{
  "dataset": "synthesized solo parts of chorales (CocoChorales)",
  "n_mels": 64,
  "hop_length": 320,
  "targets": ["instrument"],
  "drop_path": 0.05,
  "conv_stem": false,
  "residual_init": "none",
  "beta2": 0.99,
  "shampoo_beta": 0.95,
  "one_sided": false,
  "grad_clip": 0.5,
  "steps": 15200,
  "warmup_steps": 1520
}
Rows from block 5 of a small sound classifier, named by matrix and row number. Rows with one number belong to one neuron. Each number is 128 + 24 x the weight over its row's rms, rounded and kept within 0 to 255. All counts start at 0. Numbers have three digits each. After the name is the row's rms in percent of the matrix's.
After each neuron's rows are labels from the 100 clips, of 14848, where the neuron reaches its largest size: "responds to" is what is common among them. Only what is clearly more common there than usual is listed. The data: synthesized solo parts of chorales (CocoChorales). In brackets: how many of the 100.
# gate: MLP gate (model.blocks.5.mlp.gate.weight, 512x192), inputs 0-191
# fc1: MLP up (model.blocks.5.mlp.fc1.weight, 512x192), inputs 0-191
# fc2: MLP down (model.blocks.5.mlp.fc2.weight, 192x512, transposed), outputs 0-191

gate.433 105:168129207122148088133140163135106123101114123121098131178115134120117126140131114096123150121127133160123158126134154081135079141102144145127097102127135133130143119130117119134110160079135132102138120133067177144141131164123137113116172108163140136143149127146082067126087151094113123120155142129152111126136176099171142091117101077129130157144162105128127131090118118125127102090143120146135152115117133091106064106129150186103144112141125142127123095166167097117132105118099121149116108119098140126121126139166132093190122148106149151123086124130124106139141108102141131156
fc1.433 103:157081134110136127125140107112130106173129098145077149147084121120135152164127164099167108111123122153139140091136127136128131136125139130125141129091151167112129111129113100156133113116099091141133121142145126092153131129141120113132125094098124106079115137137107120123168126116127137159132117109147145122105186130120147173186084157141062143137154139137132103109142130119136113119130111093099169071102167151141107145102124121165147166149136129112071184118082121152103142136126119077109091091158087154194117166112126165124102110115120137126125137124130144113158147145099121131
fc2.433 111:139117144156145133122114154088134127154157113124145161140136128141128128146109134102103139162138140146122149095109133147158137091140184155118195189120138127115097127105157095161172154138134175145109135089143129120143141134144157110134124162073128150082127084100171108123120130128135151126141082126173114153176121146064096108149135149156165139123129135120154127133103122151126137151138153150115142171120111109101151107153115147125122148128151139188151112124142105130120106147080150093125153111142148140079087149130159134123122167126116116163130127104116189146124121144115170103
responds to: oboe (97); note A4 (71); note G4 (27)

gate.446 095:144118109158144151200151135124067129115129137129105136113112108132167094148140116120106112133120164155163142135122083133097137108138093114146152174161138114129081140139175143150121098107125120168134099086108175115116145109101071182106136136130110149126142109130131159144113065130146165116121083110131152126143148142194116104111145116150136147146124130137116148122153073166095109144126138154153125135148134121117109169144086142135130131133084102135147132169132143120121151127079094117085147109157137131107151089090149144100135112145124119126077124095139131119109126112133107104
fc1.446 104:157093163124156130131123118158127116135078089070090126136126156110082130087101149121139103134155081109131149132091109125097121102156126119119135133109141138129151143151120089128104116145095124173085095167122131150129129127127083116138179126172137147105108120125160111092150143110115173136167127084123167119119169098103164106173142125111110151142150141122129099108158164100121116095166156114101161085134118146116126069161108179125092146096119120132108073124129131106148139121139168124139115107145162146130094115151155107126144164114130122131153152118131133109135108124167132111
fc2.446 103:136150109093139140143147126109086118153118152143152135167080178097094132129109149134161140127140071150138162141145123140127108105108136112121136115140118175144149108090159096127133103133096134104142104150113115090122137139131122174123155122082122130139138128157097099095170124127139177103115130130108103103128141100132142131052103141132149128154127141160102140133129131121145149086120118135111111166090146150147076134129127137123144128152110060125155068085120142095143134132094133090116135132131091089149119150114120132080140140164149130164174137085123089151131138089122149095
responds to: horn (77); note B4 (65); note F#4 (34)

gate.499 078:116133157143136102115169085130124144099128141120143073145121119139147175125152136189098127114115147126141098147120121147080128118161120142155135111139104120135128127120106103139130087129098134124156141129164153160119137149172139128141137129137109103076135104124103076115130067143129147123150101118093111125167193142133124107112133115139146111096163145142151060133132138126067119148158154141105142114126127098108145167147161165128132109151114102088164104134140136164145132107125092145136124138112110126143131084153145125103096142147151146200077111070119137139143126147130125158
fc1.499 082:122117116142153191137098120107117124117120118135128168107127156133097119107110150125141120152147106128133140130088139136146105093110150123120075118148121141123114154129161154133145165132155108154091129080128142154145110127113155112073116129077174187115116147125153104123071114110156074075136112162121130143100088123105134146135139122135153116118136105122135182133120122141145103118129078106133161136094108158108122114108153164147122112097139164174089125141165125111113099134112152089140136122158152136143130174101154111139187115170149127074141156148140105163130118111129133095
fc2.499 083:148076137143121093138141150143105113135107114081141120139131135112130166116140080152144140110105110121088142126097158107114141141178125095155109182141095166114142159138124123110110124112153097112138159157083119144128127126181090172080137133111159117106130121111140089136081113145145129121152127126127130105143104177136124143143133159130155151130124116103162120141151121125145127118131144107109091155116167143115133076101154116155155149102125139101086085143118122088095166117120076120129137122169160102108158095146161152089173148142125129156129146151094184129102159142138112155
responds to: clarinet (100); note D#4 (61); note F4 (47)

gate.278 067:111137128185133147171157109162118147153100126114098143104117147143139086121108098178140091110146129127129138084129115143155122096122100143139096122113130128123157073136126133159113176123156133159110151121129158214117154120100136145091097131112112098108116130123113161141137162134142144137172102158123141127151110160166172106103116145144158112092146095132126136159113116121149115098112084125142124109123093140091118096154101168090120134165176120115124150168149063091094097116137097094114153104100125137138114095125087139100114122099131116149145115122113124129134115108099131110
fc1.278 065:136133148108133162136134129133106117104097166164131126147109167107136117136108127133122117150098129146129103126121113116099150134082090124124141105111165162140130118067133148121110109112134121112108076139114096053133089171141136149117143147156106136163127129117132146164099135144172134117133131062141129120120153107081096132151117154124099063140123151142129101148121075148126141153146146098149146121144147127158129120114117143177116098094101112131157118109091164160136120208158145130128109117130110168149112132140129107140157141095126150119095161147084119094121153106133166091
fc2.278 073:127140121143139116134143173114169173143082138150162164092149143128106133138118135141095119133116149140090131161134146126137108129153130140108102109102105181135100103128131106143150151168123137127138144109099085103106121139113131108121135122136126112107104112139167118115104107105113139099110133125164135113189109161136097135140099082057138136087130111110150147130134179151137154142125148123079150091101177124156085116180143156139121080153152117114116135075138088178154103118122126139121104191093136153148145122106114128136136130160174140129136124127137141110104122101155100168
responds to: horn (55); note B4 (38); note A#4 (31)

gate.452 125:123141104106143147134156091146118090101123171162144171111129173163116121130148188116143125154100129111120119150150141105170142155138118122136136161111107136124153145094154137093125045088138103122167077167119104071111106134154166115094139165119106103134092119116143145075167125110159127132160112117141148101109145110125127149124160110122144154125071142124102134138133112119110074137129128148149107116120158079154145118144172138150123107112107100127121144091062114121106150105134181155116106115099122114139109119118167148116146149140145139129155121132113117128149103140139127126
fc1.452 121:142123124137158120144143106159127133150118130080144130087149149159150146114142111147172139154107112110163107125166171165144138137146146114149117108114181123112138114150141114108101114157122142098129096120059116134142124116134151112103144146135137132138172119081090101150129145149136155093131130100144101109188138142119121162124174137108126086128135086132090147128125093161061098103189124143107102144086148139129109113176128129130112149107094100109081200128105125150087141131099110140137146110129123080133157131096080140129122113133144149150127144120118122140086141127135126128
fc2.452 119:194152146137144124178142125128112090115076132127119154109157119069100163123158083120097119121080144103165155150114135159115132112105139103122159119163123127135124131131110092116131148152151082148127151137126145129115163151132122138096114109154163144132098135152094115126093157130119144149128143130111147145124132109145160111128132180108107168122141153127108117124123107124168138134081134151148126114146129136108123135126107129119148129109191165166070067162134166111170148140129141123132086144105150162089126129128161123085099132145145098160098088134089154106125148145097092116
responds to: horn (52); instrument: violin (48); note F#5 (40)

gate.485 060:111094158103110107105076111149145102081113085092130138127115102103147146136094141154154136163113121107111119136162130121077135160115117080126123127123123118173129179073120113165127151096140162142109124143137115122146115142156110170125150122125149153098137130064132140167118087150146121129071130141134078122123129177102130160129141149119132111120147174155168134113103145121147126146099119106159143160087107128150149144147159081124148147151109112140105104139194137140119137099112174150124134147138146129110092140143128120139121126128097104145116131138111103104117071167155094141
fc1.485 059:132166110162093164158115117117124157131097129139130140104118152104107121122155154132085133119123131084124130145091133165123132096102111144099137142156126100109113118173150111162118092140126137135115126133089132141129150120154122168181133097156099134140111075097126158129147137097115122131146127138126112130121143121098126100126085165115144104116151132114140129153089131131130109108118136149109174152088126150115080147123153132075107139119129145123106164094162138086185139158105109102157154169148106157113095109085130095126115039127126099130087111139128179160097146101111135150
fc2.485 065:101133104143136114155139131111105096099125106123100145109098138141161101116074138120139132114095125159147084132141063156143164185116132126114159099103129136135140149144156131142145130136090212115094150136112104120153195134115132097112104125081143120142135104121156083137118096154124084101145133126125150096104095151126133129120177129131130122138115092110156159133122121138120101115152138082098122110101094155140113112130136125121143086129134126144118146155166130123157142138150116157149181156146120134086169158134124161085183104089117123135115144136096143111148151129084130122
responds to: cello (98); note G#3 (68)

gate.173 110:115123137117134119183094168124166101098109108116115118099143116136143115149136088116168112116121134146113144115174135110063100126113134135103097133154117091113133131098142121151136147140119146148131101153077120108135135139157167135162148118128166122119139140114153146178113146133089138123122107107137115136114103157100136149167120145117145119127194092153184086140130124143108079140145128107142142099092126093130173078106136142131129089113101153089120149137148071109133154101120110093132141107092175135160173115157115095119134105143108118115161095112162116084149130130108150162
fc1.173 109:101133132133180142156124088114157109107145121140174133147137160133139096119150128143140107102092130137110102154093156163104165167117126120147124100105083135137150127134137126176158119123113110136176143175114090113124126135110132126129133116144159114134111142105135125150122126130130115156104096156086111144134154119113075112109163144149130077150136148141119152125094117107129164120144101092122124134075076124177145094136096187114152130128116143118132158073073128149080116107200142138121140130135094132153149117113158130098127182140118114101143129110140084094123134153154116146
fc2.173 112:162116142096133118134112110159137121121118095089122079102162138122134174108171129090139121141109142116123081163142084130127146120154138124127122171138127140194133114133117121075141102127150071095119154107137144121104117121158126140157110116127151111154116141127116121138106140115154106151121127102189126127126106125199126124130126131087175114137172100143129149151130101145120153128114116122156146142206130173125162152133147117129118115118163139132120105089143144148100157120121114128137117116125130118219107158109106147150135148119128107139104094174126152136150101178101142147
responds to: cello (60); instrument: trumpet (38); note G5 (37)

gate.393 053:130117109103104149101150167096152144102106122104119131154113120123156116155134140115105117114114146149148164103115162101109129111117101117148132127143184102126147083112137140149109158151162131135115155134107156093116190108096149137118152178143138132137128133122133137103156168113171127132175142135106106131084103072110130143088165094145114072169132134124139128149125124087097119108182100127173129133163130115135085107123109139130120150137098165110174078105143155141139109158102159118134125103141134151115129095168134153127146099143109165133094172133140127142134115134134121054
fc1.393 054:156165114093171106148131141151135152139127108068100132114144145098108113089124163088172105120148134164144146107117179086123149165144167134085153070115136109090164141141129121136134128136107126123125110128139153122150116091149083122128107078136151133112085140140127177121110130108121129117081166098132134119182098097116127135137128136127127118114121132142139160092140154128138147107109124104159131084156134108162158088151124163101140134134096092111157111111165144083104157134177124141118129119109150133135123122154169084109103138148159128151098136131165132099133083104132105110
fc2.393 061:069128142112094101157126152149089138148127111148123121116126160108114095135107124119159122140136177101130134120128108120159162127128138151152135110098149097096156120110129140132123105161095139176164075125147098136122108144068171143103117161120132177145127162093123147123156148134119105118106146168122094114110142140151065120113121104150138140114116165119151130087135164125121103132093145079111121121122092132134093155112166102132111170114101150147092141108155165134155127122127119134108108127089134117136069128167167068134158125131102118135134136142126138087132084121163096162
responds to: cello (83); note B3 (71)

gate.161 125:118152134178096108092130107192164126125142092142099156124114147113139129113127114163105133120148114115090142121146135114110109148120129148166119108123163148140072097178100143133124090145130154171196116144156087143130160115130188116103133146176096134165172113138171155137114096129127122141106100154113103081124112156090133143143123129125162109133121148120130104121129156107141071112162133123159103110107111157112156163140150123137096132154087141124147139117086093148115128141142118088142109152162127066154112126110142121101118123124115106137117135134140134125113089169116090118
fc1.161 134:150082124118136130170112081159117095083102147057114139115102099134138189143130105101101100105097148136114098113155118135123155131122158132138112131164150113102116102151124164087100121110079128121138105139118148136207143069147118163120135144144122155111105124159131138140157165144106144115102121127135145110139116131124174162114168115144112119132106128146121095119164163148112165104111169121112129090126105138157083156136145125135139131144089109141148150126125165101138102141157143101126088098131159143085114164169137163142131148099114133149153128113137129114100151090154128128
fc2.161 106:147161119137125141172167121111124125162130137147092115126113133140088092109132158148123171137155148149150138125155136085179110140132115144116151117125124145126152136205131110119114143122121156134144122149144154124164131169136128142128187127114127134145139126082074123151131144123111124109110142127165143151107109117133164142148178141125100116151139100140100114108143112116095129098147146158153101096133139102188159099110103161167121108118098134123153162157083130180146050095126126123125117131152093156165125114142107147093109104126153132091146126121119174093110103118115082140
responds to: horn (99); note B4 (46); note C#5 (42)

gate.428 107:104148138139109118123113094126080144124096126132170098105119121115106122143146093122159126110105105154113153101101137152159114144131114072109120099168114093147156136105104124112116144106121128114098147115159120108139134123113157100111096155127118149136118149128172066119145153133103120111115122128140068102087109131155117136131147123110127107112148115105168124153126152121158119145163140138099114164174159078123119117126131132127120166132137114128126108112096116138152098123237112107096162142160115159114132093101141160135153100118125111154113140119155150191129165088097123167
fc1.428 111:124129097087101173096146137156125165100131136110174087139139113150158119122146147121141153133104099125141163129141186148176148147109094064147117103129135096125149099127108141095113144132116148121155161096131091132128108081086167134100135109124146172137144148118144095129164156127146079116130126084154120097094126130152150160160141177116102111130124136143122161146151159134126151161131098123114120186171134106137129150129119137101119161127151113100119115097149107144154140110130108118092115113139130129112096095097119160115180088133147120131113147147138111166105097102080107138
fc2.428 103:104176133174118148145125133141109128139091110138103121144159149152134133142130099151152123103162155143135140139114086129109158158111113128103138127122104107108147150125117129140157147088118142170166081118168098107156096111140116107117136123126090121118150138120130127096126151107119119155095112178138131141111144118149095106124093134125138177119128107133093098119165137123110078128160102159138106156153075117176156124113150154101159120130130099163127136094102092125147092161135153172128132141157112166071131100139140098099116204121114112130130124154099117143140180092133149180
responds to: oboe (87); note A#4 (52); note B4 (50)

gate.392 067:105077113095123088116101137144106116150130125173114150128117093148085170172141117122130136144117110134115132149091127092190097162132121131157176121130105152144091152118126175128130156105136124142108099159084110124098126145143142149164150116159102141131101151160136132125128122114125104151126118125147146073114137108115133167124167161150106134127154112088128115137156083108152132151127109112143121097126163121097195102089172103159124128157118145136126103156131089116165119143139141156141104148081136088161133115140147114126107127106134138087129134128195138143112102099151142086
fc1.392 067:151137124152093125092167121136176143113147133111164124139118145099112099114160117163127133160141120071128083127135142117144112084138127123119139123116109137154147127086172099139113110155124128090123110153115132155151114126134152079100060143136099141142093145129175173147102125126137114108120104142118148136144115159153128126127188097110105135131119164111101113107119152159105121092137152183153137145104128119103117145126108185153137151072143096166126147150130154172098145156150119108144113135132115134117097108073111151158119107126173109104126130072124138137114155113102157094
fc2.392 077:098170139187132179105129162138119112133123118141134167111143122123123117148104094146117156158111136142114118132117118102111109134097113144156149111101092069102115127142152155121124128155130122138119176114115109116112160136146120092106122092123143154083171112145129135126154120111139115142126150109119115117123167176131104158128114158110132094131098125141144148145129132128198106120144134111134180144117141116107115205183180096146119112159129148151114171140114132163129153119073124144094166091117124119151178135160108145173119160155174101116098128130113134140146140128131140168
responds to: oboe (100); note A#4 (65); note A4 (52)

gate.179 128:113130168127134153107123138102141078105137130101150122150111133112101115152096170094133173129132147129121139124096140083096124101141113124080142082145108168130157135132103104144103104101108136138150114106166123145148144079097114144167146111114139100126133127152158169081097127110144100079160141140137107109143173094095139141146099149114105116112106126111164149153159146141112141131150130155111171126155153132140136142116112095118100176111109132067113148120099165085109101124117107104102132136112139114163079115121096124111166161160118103121141142108134136097170128156153066137
fc1.179 132:095106164180111124126157093140138130177117151117108100096144143095148149138120119127179175140111132142110115114133085148130126161129154127131148139147139122122148133124087130139127148127074144182094078132084095120124146105141138098167136137103122090103098116173163143101158123121129160132109116136119143121157173141144113115124135140140107114116134132096117168123104147149088121106148157118116080133167149136089113134137166096113118099126141105147098110124167185115144140124145150129126138132128130104106086118124117115125111075111126089125138159123153152170118062137117175074
fc2.179 121:135126095134154145125138152122179154158134085121114119077170162100124102077138123088125150089167128096120110128138103115081127123132108127179117145124141143114166131123149134109109168168132110118110108124101137158101146109107133113129140111128105135087093099185119137119066138146126130145124137149120125144088089117051086116171125162134127150105129134089104116129108098134132177138115088119119132158099123154104123072130126129095144157088096121138152138132128170116139135081154147138152110090115111116171136137096123117134174090133128145126112131160128111123105133139153132141
responds to: horn (100); note B4 (90); note A#4 (48)

gate.305 108:152107133111093090070130179150137147114083144117152123133146170098099104145099141093151127116132120153110098119058097156124108130120120128077160141162122131124136124090146163148094131144103109128167114097108114132156099097129091163111204126107158086144099139157106134089122111133147145134137117117127164145150146128130168114134135113153124111127162107120126112106108098116163128118137096079121128132122099112108078150153160170127108139138103129136107159123092125130138149147148141099145154168120135100143152130124122115121079186104139147111110135138141150107100134080092125122
fc1.305 099:111088156179093079108122096117158164119114126138115135140128163128164098117090132130147110157158110134103148133129102102147165097115129116178133113129165137139109089121091097158113138149103083123142136111151147135102150145106143143166125166165126117137148128117138090127139143139144146125119153136094129106147117141126081102124152140141177127148096170120131122124129145117139142113120102103116113196129098123132185145106148116120127142161136103116086168089114111160125124104138119161128109110113139141162121146111097112120051133124147175111155097174169154110133162091149131152
fc2.305 107:111139124099093094122142147119108140134120134138161104135133109173118182136145118098166087098145173113134124124075167111095117157066138136153167065158152122116135095125143116128126151089153120106078147109117119145149137116132121119134126121176139115153101132110118108160123124148101148118096123183137116125129146095160155090152156153133141125152138059115124150105114126135142082095145136120165092127125105079133132132096125124136152105119172157110076150123136150136126159147134120061141119154116125139108151111108144180146140121098134133163117136144132118120121121087125091116
responds to: oboe (40); horn (33)

gate.468 141:124126095127129137174160128125103147139100148143165147105132104129175082150108094104137145144131115152126123129086116112171115122120162099132178112131146141104141125109124111109100124132118155122111144097127127094140144110139142139145145101070128151127170134148150063161103050112127096068091110126169081093149127159150150145089174178144118106144155117159147127178116094096109126127160126141161146151130144099114144142105101118164120156090141144117101156143142143146120146131151139108117119159105132122129124103156120113156114135138139139141136085145145105167092130102129115159
fc1.468 129:096123075150136102154133182112139123091110125125128165112127076139174145143162109131138141164157138122142147140102148108147131105130189114105116107145125152120108151104128130090105111118090102106109103071084129098094073150099155140113149172120156170107151147128138125123131097125098098156152102158131095127153154150185142124125121114114138128104165133129094130114072099140104169178169111162142142130104137157153126113124107162141117169139159110174151121149109121125103155149135103157139115143156124095117127144107135142123140122107135125130105134121143087141109169106143108107
fc2.468 117:083133165113130143103142126101141162143121101122094086116130170128155113153159116123152146124101139107142093090123129109139120145149116089108110138167137137137164169149079117112173170152145123156153140138131163094164136052112134106172087153147144123075081139171139166135088108157112101164112117129124123102100087181119141128127134161157114114124114131114132145123118143094148153107092106120119143104168122160150162122128104141095151134115108124127113117101125125134103152138114140096172148127174132149126100126150137104116129162141147155134122120137103142110136097089159084161
responds to: cello (100); note C4 (37); note G#3 (33)

gate.205 193:143158129124154151055129101169112163181084130156090115121139121128072134159137067135126152112113081142124111104151153163109128115108134150109125124128147153108126064125085159142105111158136119126127113102152099144123133151162137120120139150124103155118153127106142129188142135110125058128181170103112177132109126143150117127130191118137180119116113142155090157101134108149098130114119122117128160130104132113127147121149147109130101151117127108152135098162151160102125163120116144072161122123131127119132136123145144147115139142129117128079145114086113112123125125100119105095
fc1.205 202:120129121149117142122071109165111147173105105132101122150103135146118140198156103131096163107145133110111091134106123124093128115106137111130139132145131081137129149143115187107122088112123152123139100127168120147104142148122120115102171132120119154139168117105131158163113154135111105126157105048139130113109122173117112107127167178143010144127140113119117124125114115107124136111126092141113143120125130181133107107167156162130130125134139160190126160115135115107110121164123153086126120103137093133128121126111129138116116143147119122115169125137120108140125109134141131081
fc2.205 182:127127125148108135127146140160149145167107119124105135154128136119088118147134131138108178135115116158108133148124141131132110103112133128116102140108083111128122135127123092148128121145119133120115125086081133121141121125136113121133128118121117122115120132136152117255122105106145171115164118079120122120140113135120121143131121144142132135140131114122063130147135125121130108146163156134133138102123153051127127128122113143154104165114142159253063125146143106143112129098108116112087151120114131140127121120125144140093132148143129131083116136094135154137146103176132139134
responds to: horn (42)

gate.222 083:126150133080133127130150112141136076127107135128160134128166090116126148163101093132144128154130150155089131136130116109114153102123088135125157129136144136114131089138093132106125090157099155160194094134117155152108154157129070109087144145146103128110132098092145134156133130124128135141117133149074144105097160129131159059123162165130096140153112151109155108119151144115140164186158160130108111106114166096162131150135129133108123099135151095095131135126089123141107129147153151148102130091128158164129113150106097126095094146100106128181129080116105131109151150121090114133
fc1.222 089:127132082172113178129098192130101138149122116152104096134127162093084161078125162107117109100143134102140111129157103112123136159141131157175139153137148110143135140114128101093142131140159125119083131123114126109140153154105120150141155098117142122108122127158197140147156125119134119121144130078131135138095106123107118164109105116130117139154139136126142155123101121140144172078117114137120167161126139147067141114119138186139105144102158101162127089117164108092096119085116121136118126115140115210135111101099137144129128106129134112081127133162155123144092117084124124123
fc2.222 087:161119125169092083102118154129112138116133195137144109115127155154127120099118119122123148155090103082126116136120105120132097122156132159131067083146143170110143110140131141120123118165143119120124154123090174111121126167180093123116136116095101103116117139128125116114156154171139154143158083131142149115098130150184117129106132144121160135136118137116078134089109103156123110114098148112108124102173132161157153116156184112137105119124109113115130136133081159095107153151153066102173105132138133096162129128133177158114125133139116124163130114135126078114116142111159117158
responds to: clarinet (100); note C4 (84); note D4 (49)

gate.265 106:136146124144110146125110187103142119153159139116128140106122063128115110132176144162099120122128101154132133150153140142079109169109137142127145115093149139105111124097100101121112080150149123128128101128140133132163122156106130172127113128103144103151130151136109065099099053128138139139149139146112116091121152153150098112151167171107174109145172141071123108104145082120148108126107108133168140143145134149104167108150185172137107123153125100131118101115103084129100147132133104128115096134148092161135144090142108102135134110135126122115111158133120094080122125165127122113
fc1.265 106:102134151143125115142131199106141147088153140116155146126099071127116110120121129104145171118116166165095130130100126129131131104146158169129115169132076076113119109117157179144146125140107145140088175098120144128172106118119128150107157115127116089105113141126081071121133180121132131127106105165195136114118109110128108118131144109143122170147128085131122146127140113117093154133102096123138127140151115104158104130121118121139116140117073065140105094146095158103080113139133163123133125127122126151132148154164186112136143147146109128102113165132142126134121131095156128132
fc2.265 102:151096135147089150165112131150106144166167126116137093125101115111113138156094177141114138072122137129103132095124113117163093120134126146129109161121135128102122140156118118103146150134118157143132171127129128094116064158129108149126128091107124154115089119113120096128106138148138126130122169098115146153145080131127195112092115149110085101141116162131125156148111144088129152112149156115109120088131076127121150142124132152160134082137123125166122140180131125126136103078103121132147134093148097178105172193149093142153114124135108119114169120100139165139105141123103097113
responds to: clarinet (100); note G#4 (57); note G4 (50)

gate.29 101:143154134095136151173120161126091136106129155143102129151113133144105176126128152102102136103129160150135136118085097109117110134114080165132144129130132131095119131075153163121128151123203111133124083145121132107160115118115113134088139111122114113134129134199122168097079097088087136162133119126156136061139167113123130176089087123149150138109146126103129129133164089097117139119115130153157128127146132124129185104109175113136122137109109151130153167144137100104144119115112106174156154131106138091124138152146153133129139159136118134127129179113153121107120126117150097086
fc1.29 097:173095132129125134117124106148122156104094111135117138111122133137169145080155100160071113179146114130135093112150091164139139134128143124101137179138124127144109136112088121157116116113136157121118144152177154150119127127132149103156071107143090120136129158104140116118119158138134128123127135123123131221123092119149151119173148094151089104145117134143118115151075119143125115108115149127129141189129088147103052129126106132119121121098146104130148068134166137146118160132134135062133122092153108120102128140121114141129124107118161138116126113086132113122104097150117115162
fc2.29 115:088131155094128127169100112112124122101135075100160114106154145139119098109116093114085103131146112170131176089152158163087163136162147118122128146117115097089097141105115148145128083171075143107110116140113136127091150127127112125146114106105111122108098107091125139147101129106120127168126101122147099146069145175085134121111147147114127114120145114134106113123078136142136122128133164164138165182143198158147128158136084098137117136111133134132145122120096116157119118148110123132100157124134096120116146149134135164149137127156081100110151178129105155155140138101125096133
responds to: oboe (100); note A#4 (86); note A4 (30)

gate.441 085:171128086129119148103118156150064106129128130144108131129107143074104144146138117139127147117134129066168139134120106105138142115116110146114124125133175103141109146089095091139113066132151087130137140126141125141080129148111124143124162151161100106107104119110145118114150166132129115104144115122166118135123079083115107153141106141123144113113072137135142140072115140154108142095125147124132108166127162108122091155116113147136114175132132154146118142126117143110096121113111159168115128139109156131116105099170086119116172105104143120146088134137112089175167076158168141084
fc1.441 086:082119128106117163150137136161109149094170097129155121114134143145110144129132119147128181130099156125130162172117130136086140105144137150155121136116158072111110148133115111139100138137138122101116128149083098097071161075158155114106131127128105111139111119121109204139147084131097119103101132135115143138131147134154122116138110125102148120117130119108150179133137144130097142148098140092077118126117122107120147175129129150119126105145127091130119114112129139146133136130115096156092115134148108124088126090141145110149217123183142164177155115149101119157100148086162122121
fc2.441 083:124135120135090105122153166144093129089122128113106179122147156140127108149111122108143153143107146071149135167118116103165129142153111168132117168136141111129088090158107147115138124134107123151150113143117105091094149131157086113092143139139139138097142102090129115116152162099102192067172099147143161150127151150116124115160124160124157098111124092151110128145101085071135129131134104116170144118141134118109143143084107137088159177148110171098101106113080120120120171145102117110141162108123136121164146139144129106112093108125139155146134121140110108155156148104150111109
responds to: horn (100); note G4 (60); note F4 (49)

gate.251 167:143149116130128114156147121136112159104139120125136113105148122080170220091123148133131163155103088130136102136120164141145074141148102106118180105142122079106147119140122119102100135140136125124139153130164126151141106142133148162079111103116119138112087123129187119113124131121133152088126162102132100145099138112134079133122162122111124102112128142113142106093135115127089135156126125114134125161226119117104166121119159136097129117143159139080120141143147153127157151131155139128126116145147110126123133141129101155096142109119178086156100125096126123161116138112124152189
fc1.251 168:110112094105163088112122167122140099140130105137111164128120141173120138073142112157109124117128129131136140138097078123086143087134122113160102155108188173108124117159108131156150162158105115146110115107117137099143101132153092098131140112138130157115131096119086126120191124121115136129181093095147119153094116143156082158139115093127141150130134121119092123145129128088162087132150133137148145066067129177161103154143162112135114068141128130180126150132142102119108135133139163144132129120095117147158143127173130141147129146120120134115107147104113117136135138141155138092
fc2.251 153:099126109121100173124109115130152162103103110129108126117094141101105145114139122104115160128080121144109139101161117097156150139086178088140087142100116144129138136107052115094138099134111114117121123129139106107101132095098146120150127151121169146149134126125087122166133122115162120097109145134139136101145075128136137158058161133165101120136182133187133159119093115124140117121070140112177167147117125152146132154147134130123127144089134155138137160126108162165128157083132111075153107118115096126138124110111108114168121104132136167122141144107149109151159115143139118101
responds to: oboe (100); note G#4 (80)

gate.471 085:134159140110097131125125172127116121129134085173134109116155096121058115128103095109128154127122149148145124148173135124123112167158144120141083133141138091113141163118130120106154096144132111115121102151150104123150138166109137126098108162120124135096104087139135132138154133110136083128124082136122090090134086167133126185126111095124115166104136176132160096088113130145173120076132120135151142165108095154120097146126100120129126161149098098112118117133125090094102110166121171155117137132157119127131137176105150121132113058144150088124147155120113154104089134139162154137
fc1.471 091:114129150154165126149118087146128096101070115124087131141124118109130133145097122127138111121139135112137146100120086153124135127111106134109129119125072143111131136084182116113142143106101147114151099171152188137132117118141111095155143125160148145168102135084151147139187100085136148158083171057113138118116156104117175141138075128162131102125131154134160131138123107120092141125145142153130115078139145112151146176112131131129144110127144137137143102142152118167161147135142109114100133128105162174139168101133136148101139161081132169141085108140130087136151119129111124130
fc2.471 086:126102127147163158164128149131136165139106104158177149120070125127154111099165098130141122137141113108159103107117116130155177132078128131135123109130151099125167140129108123104144110152109150132139116117107170117130161125126148117126087150151104116131162114115123170127147141077143096139102149096136129146142140101129137155104124143160132114148170118121145101123115092150144161094098137141116097166150148154144118096105084142130150097137105120099183158068146148086119123099140080146136158126162197126146078135135172126110126086117153162121110131167142133137166113119148128109
responds to: clarinet (100); note G4 (79); note F4 (53)

gate.389 081:130119163127136126127143118147114097116156143142128133149112147184116116112130148091111127119121108152147131117087148096142121158105120102162113164170098167169117054154114113171146102125102105130104149144089164107105134127106156100109144119125139096123144156126136141141123152134160184168143116112163086100168123180139161071135141097114119122185128122155108164156155100112129136117114113108156139134139097139139143117125130128109145109055088152095124087144173141132112105125123123105120081137141168116104124171149098081106129152125108099128148129115130128122121116118137103124
fc1.389 080:114157117130122154155111133130118149145108152091143118100169132132107113106131093143137142111087124106119114099108138115154163137175126086110164151117172130085124156104146134124129120123143119123123147125161116102116129117114148146112167112126147165118135130171186180159120115150149115096123107164099115142135087105141151067130128135124098108141088133159127067122116135095151115143142124148141057136155154119115136124099135143125110164168136161133159120144149094105135167103112144141138159148064125160079125115147134118135140063127111162163151135121118120115146089126118147082
fc2.389 082:115136124076147138124139131129144075134129096121156155106114088119140165139096135166118131104094129119091154141104095093117145130152092137131144086133154177066096076105150119102129106135145139140147158155114175147130118125131143140126119160119150123121148086108167131155141100128136126102152188135130104136122143137159184172144118126157066140128144059126112102106127142121137147144100114124085125140141153150139141135135167152107106153135108131158118118141167104106165104136138135136109141153140131136151176109134172103143142079123116112107155150076153115099113109140130135143
responds to: oboe (48); cello (41)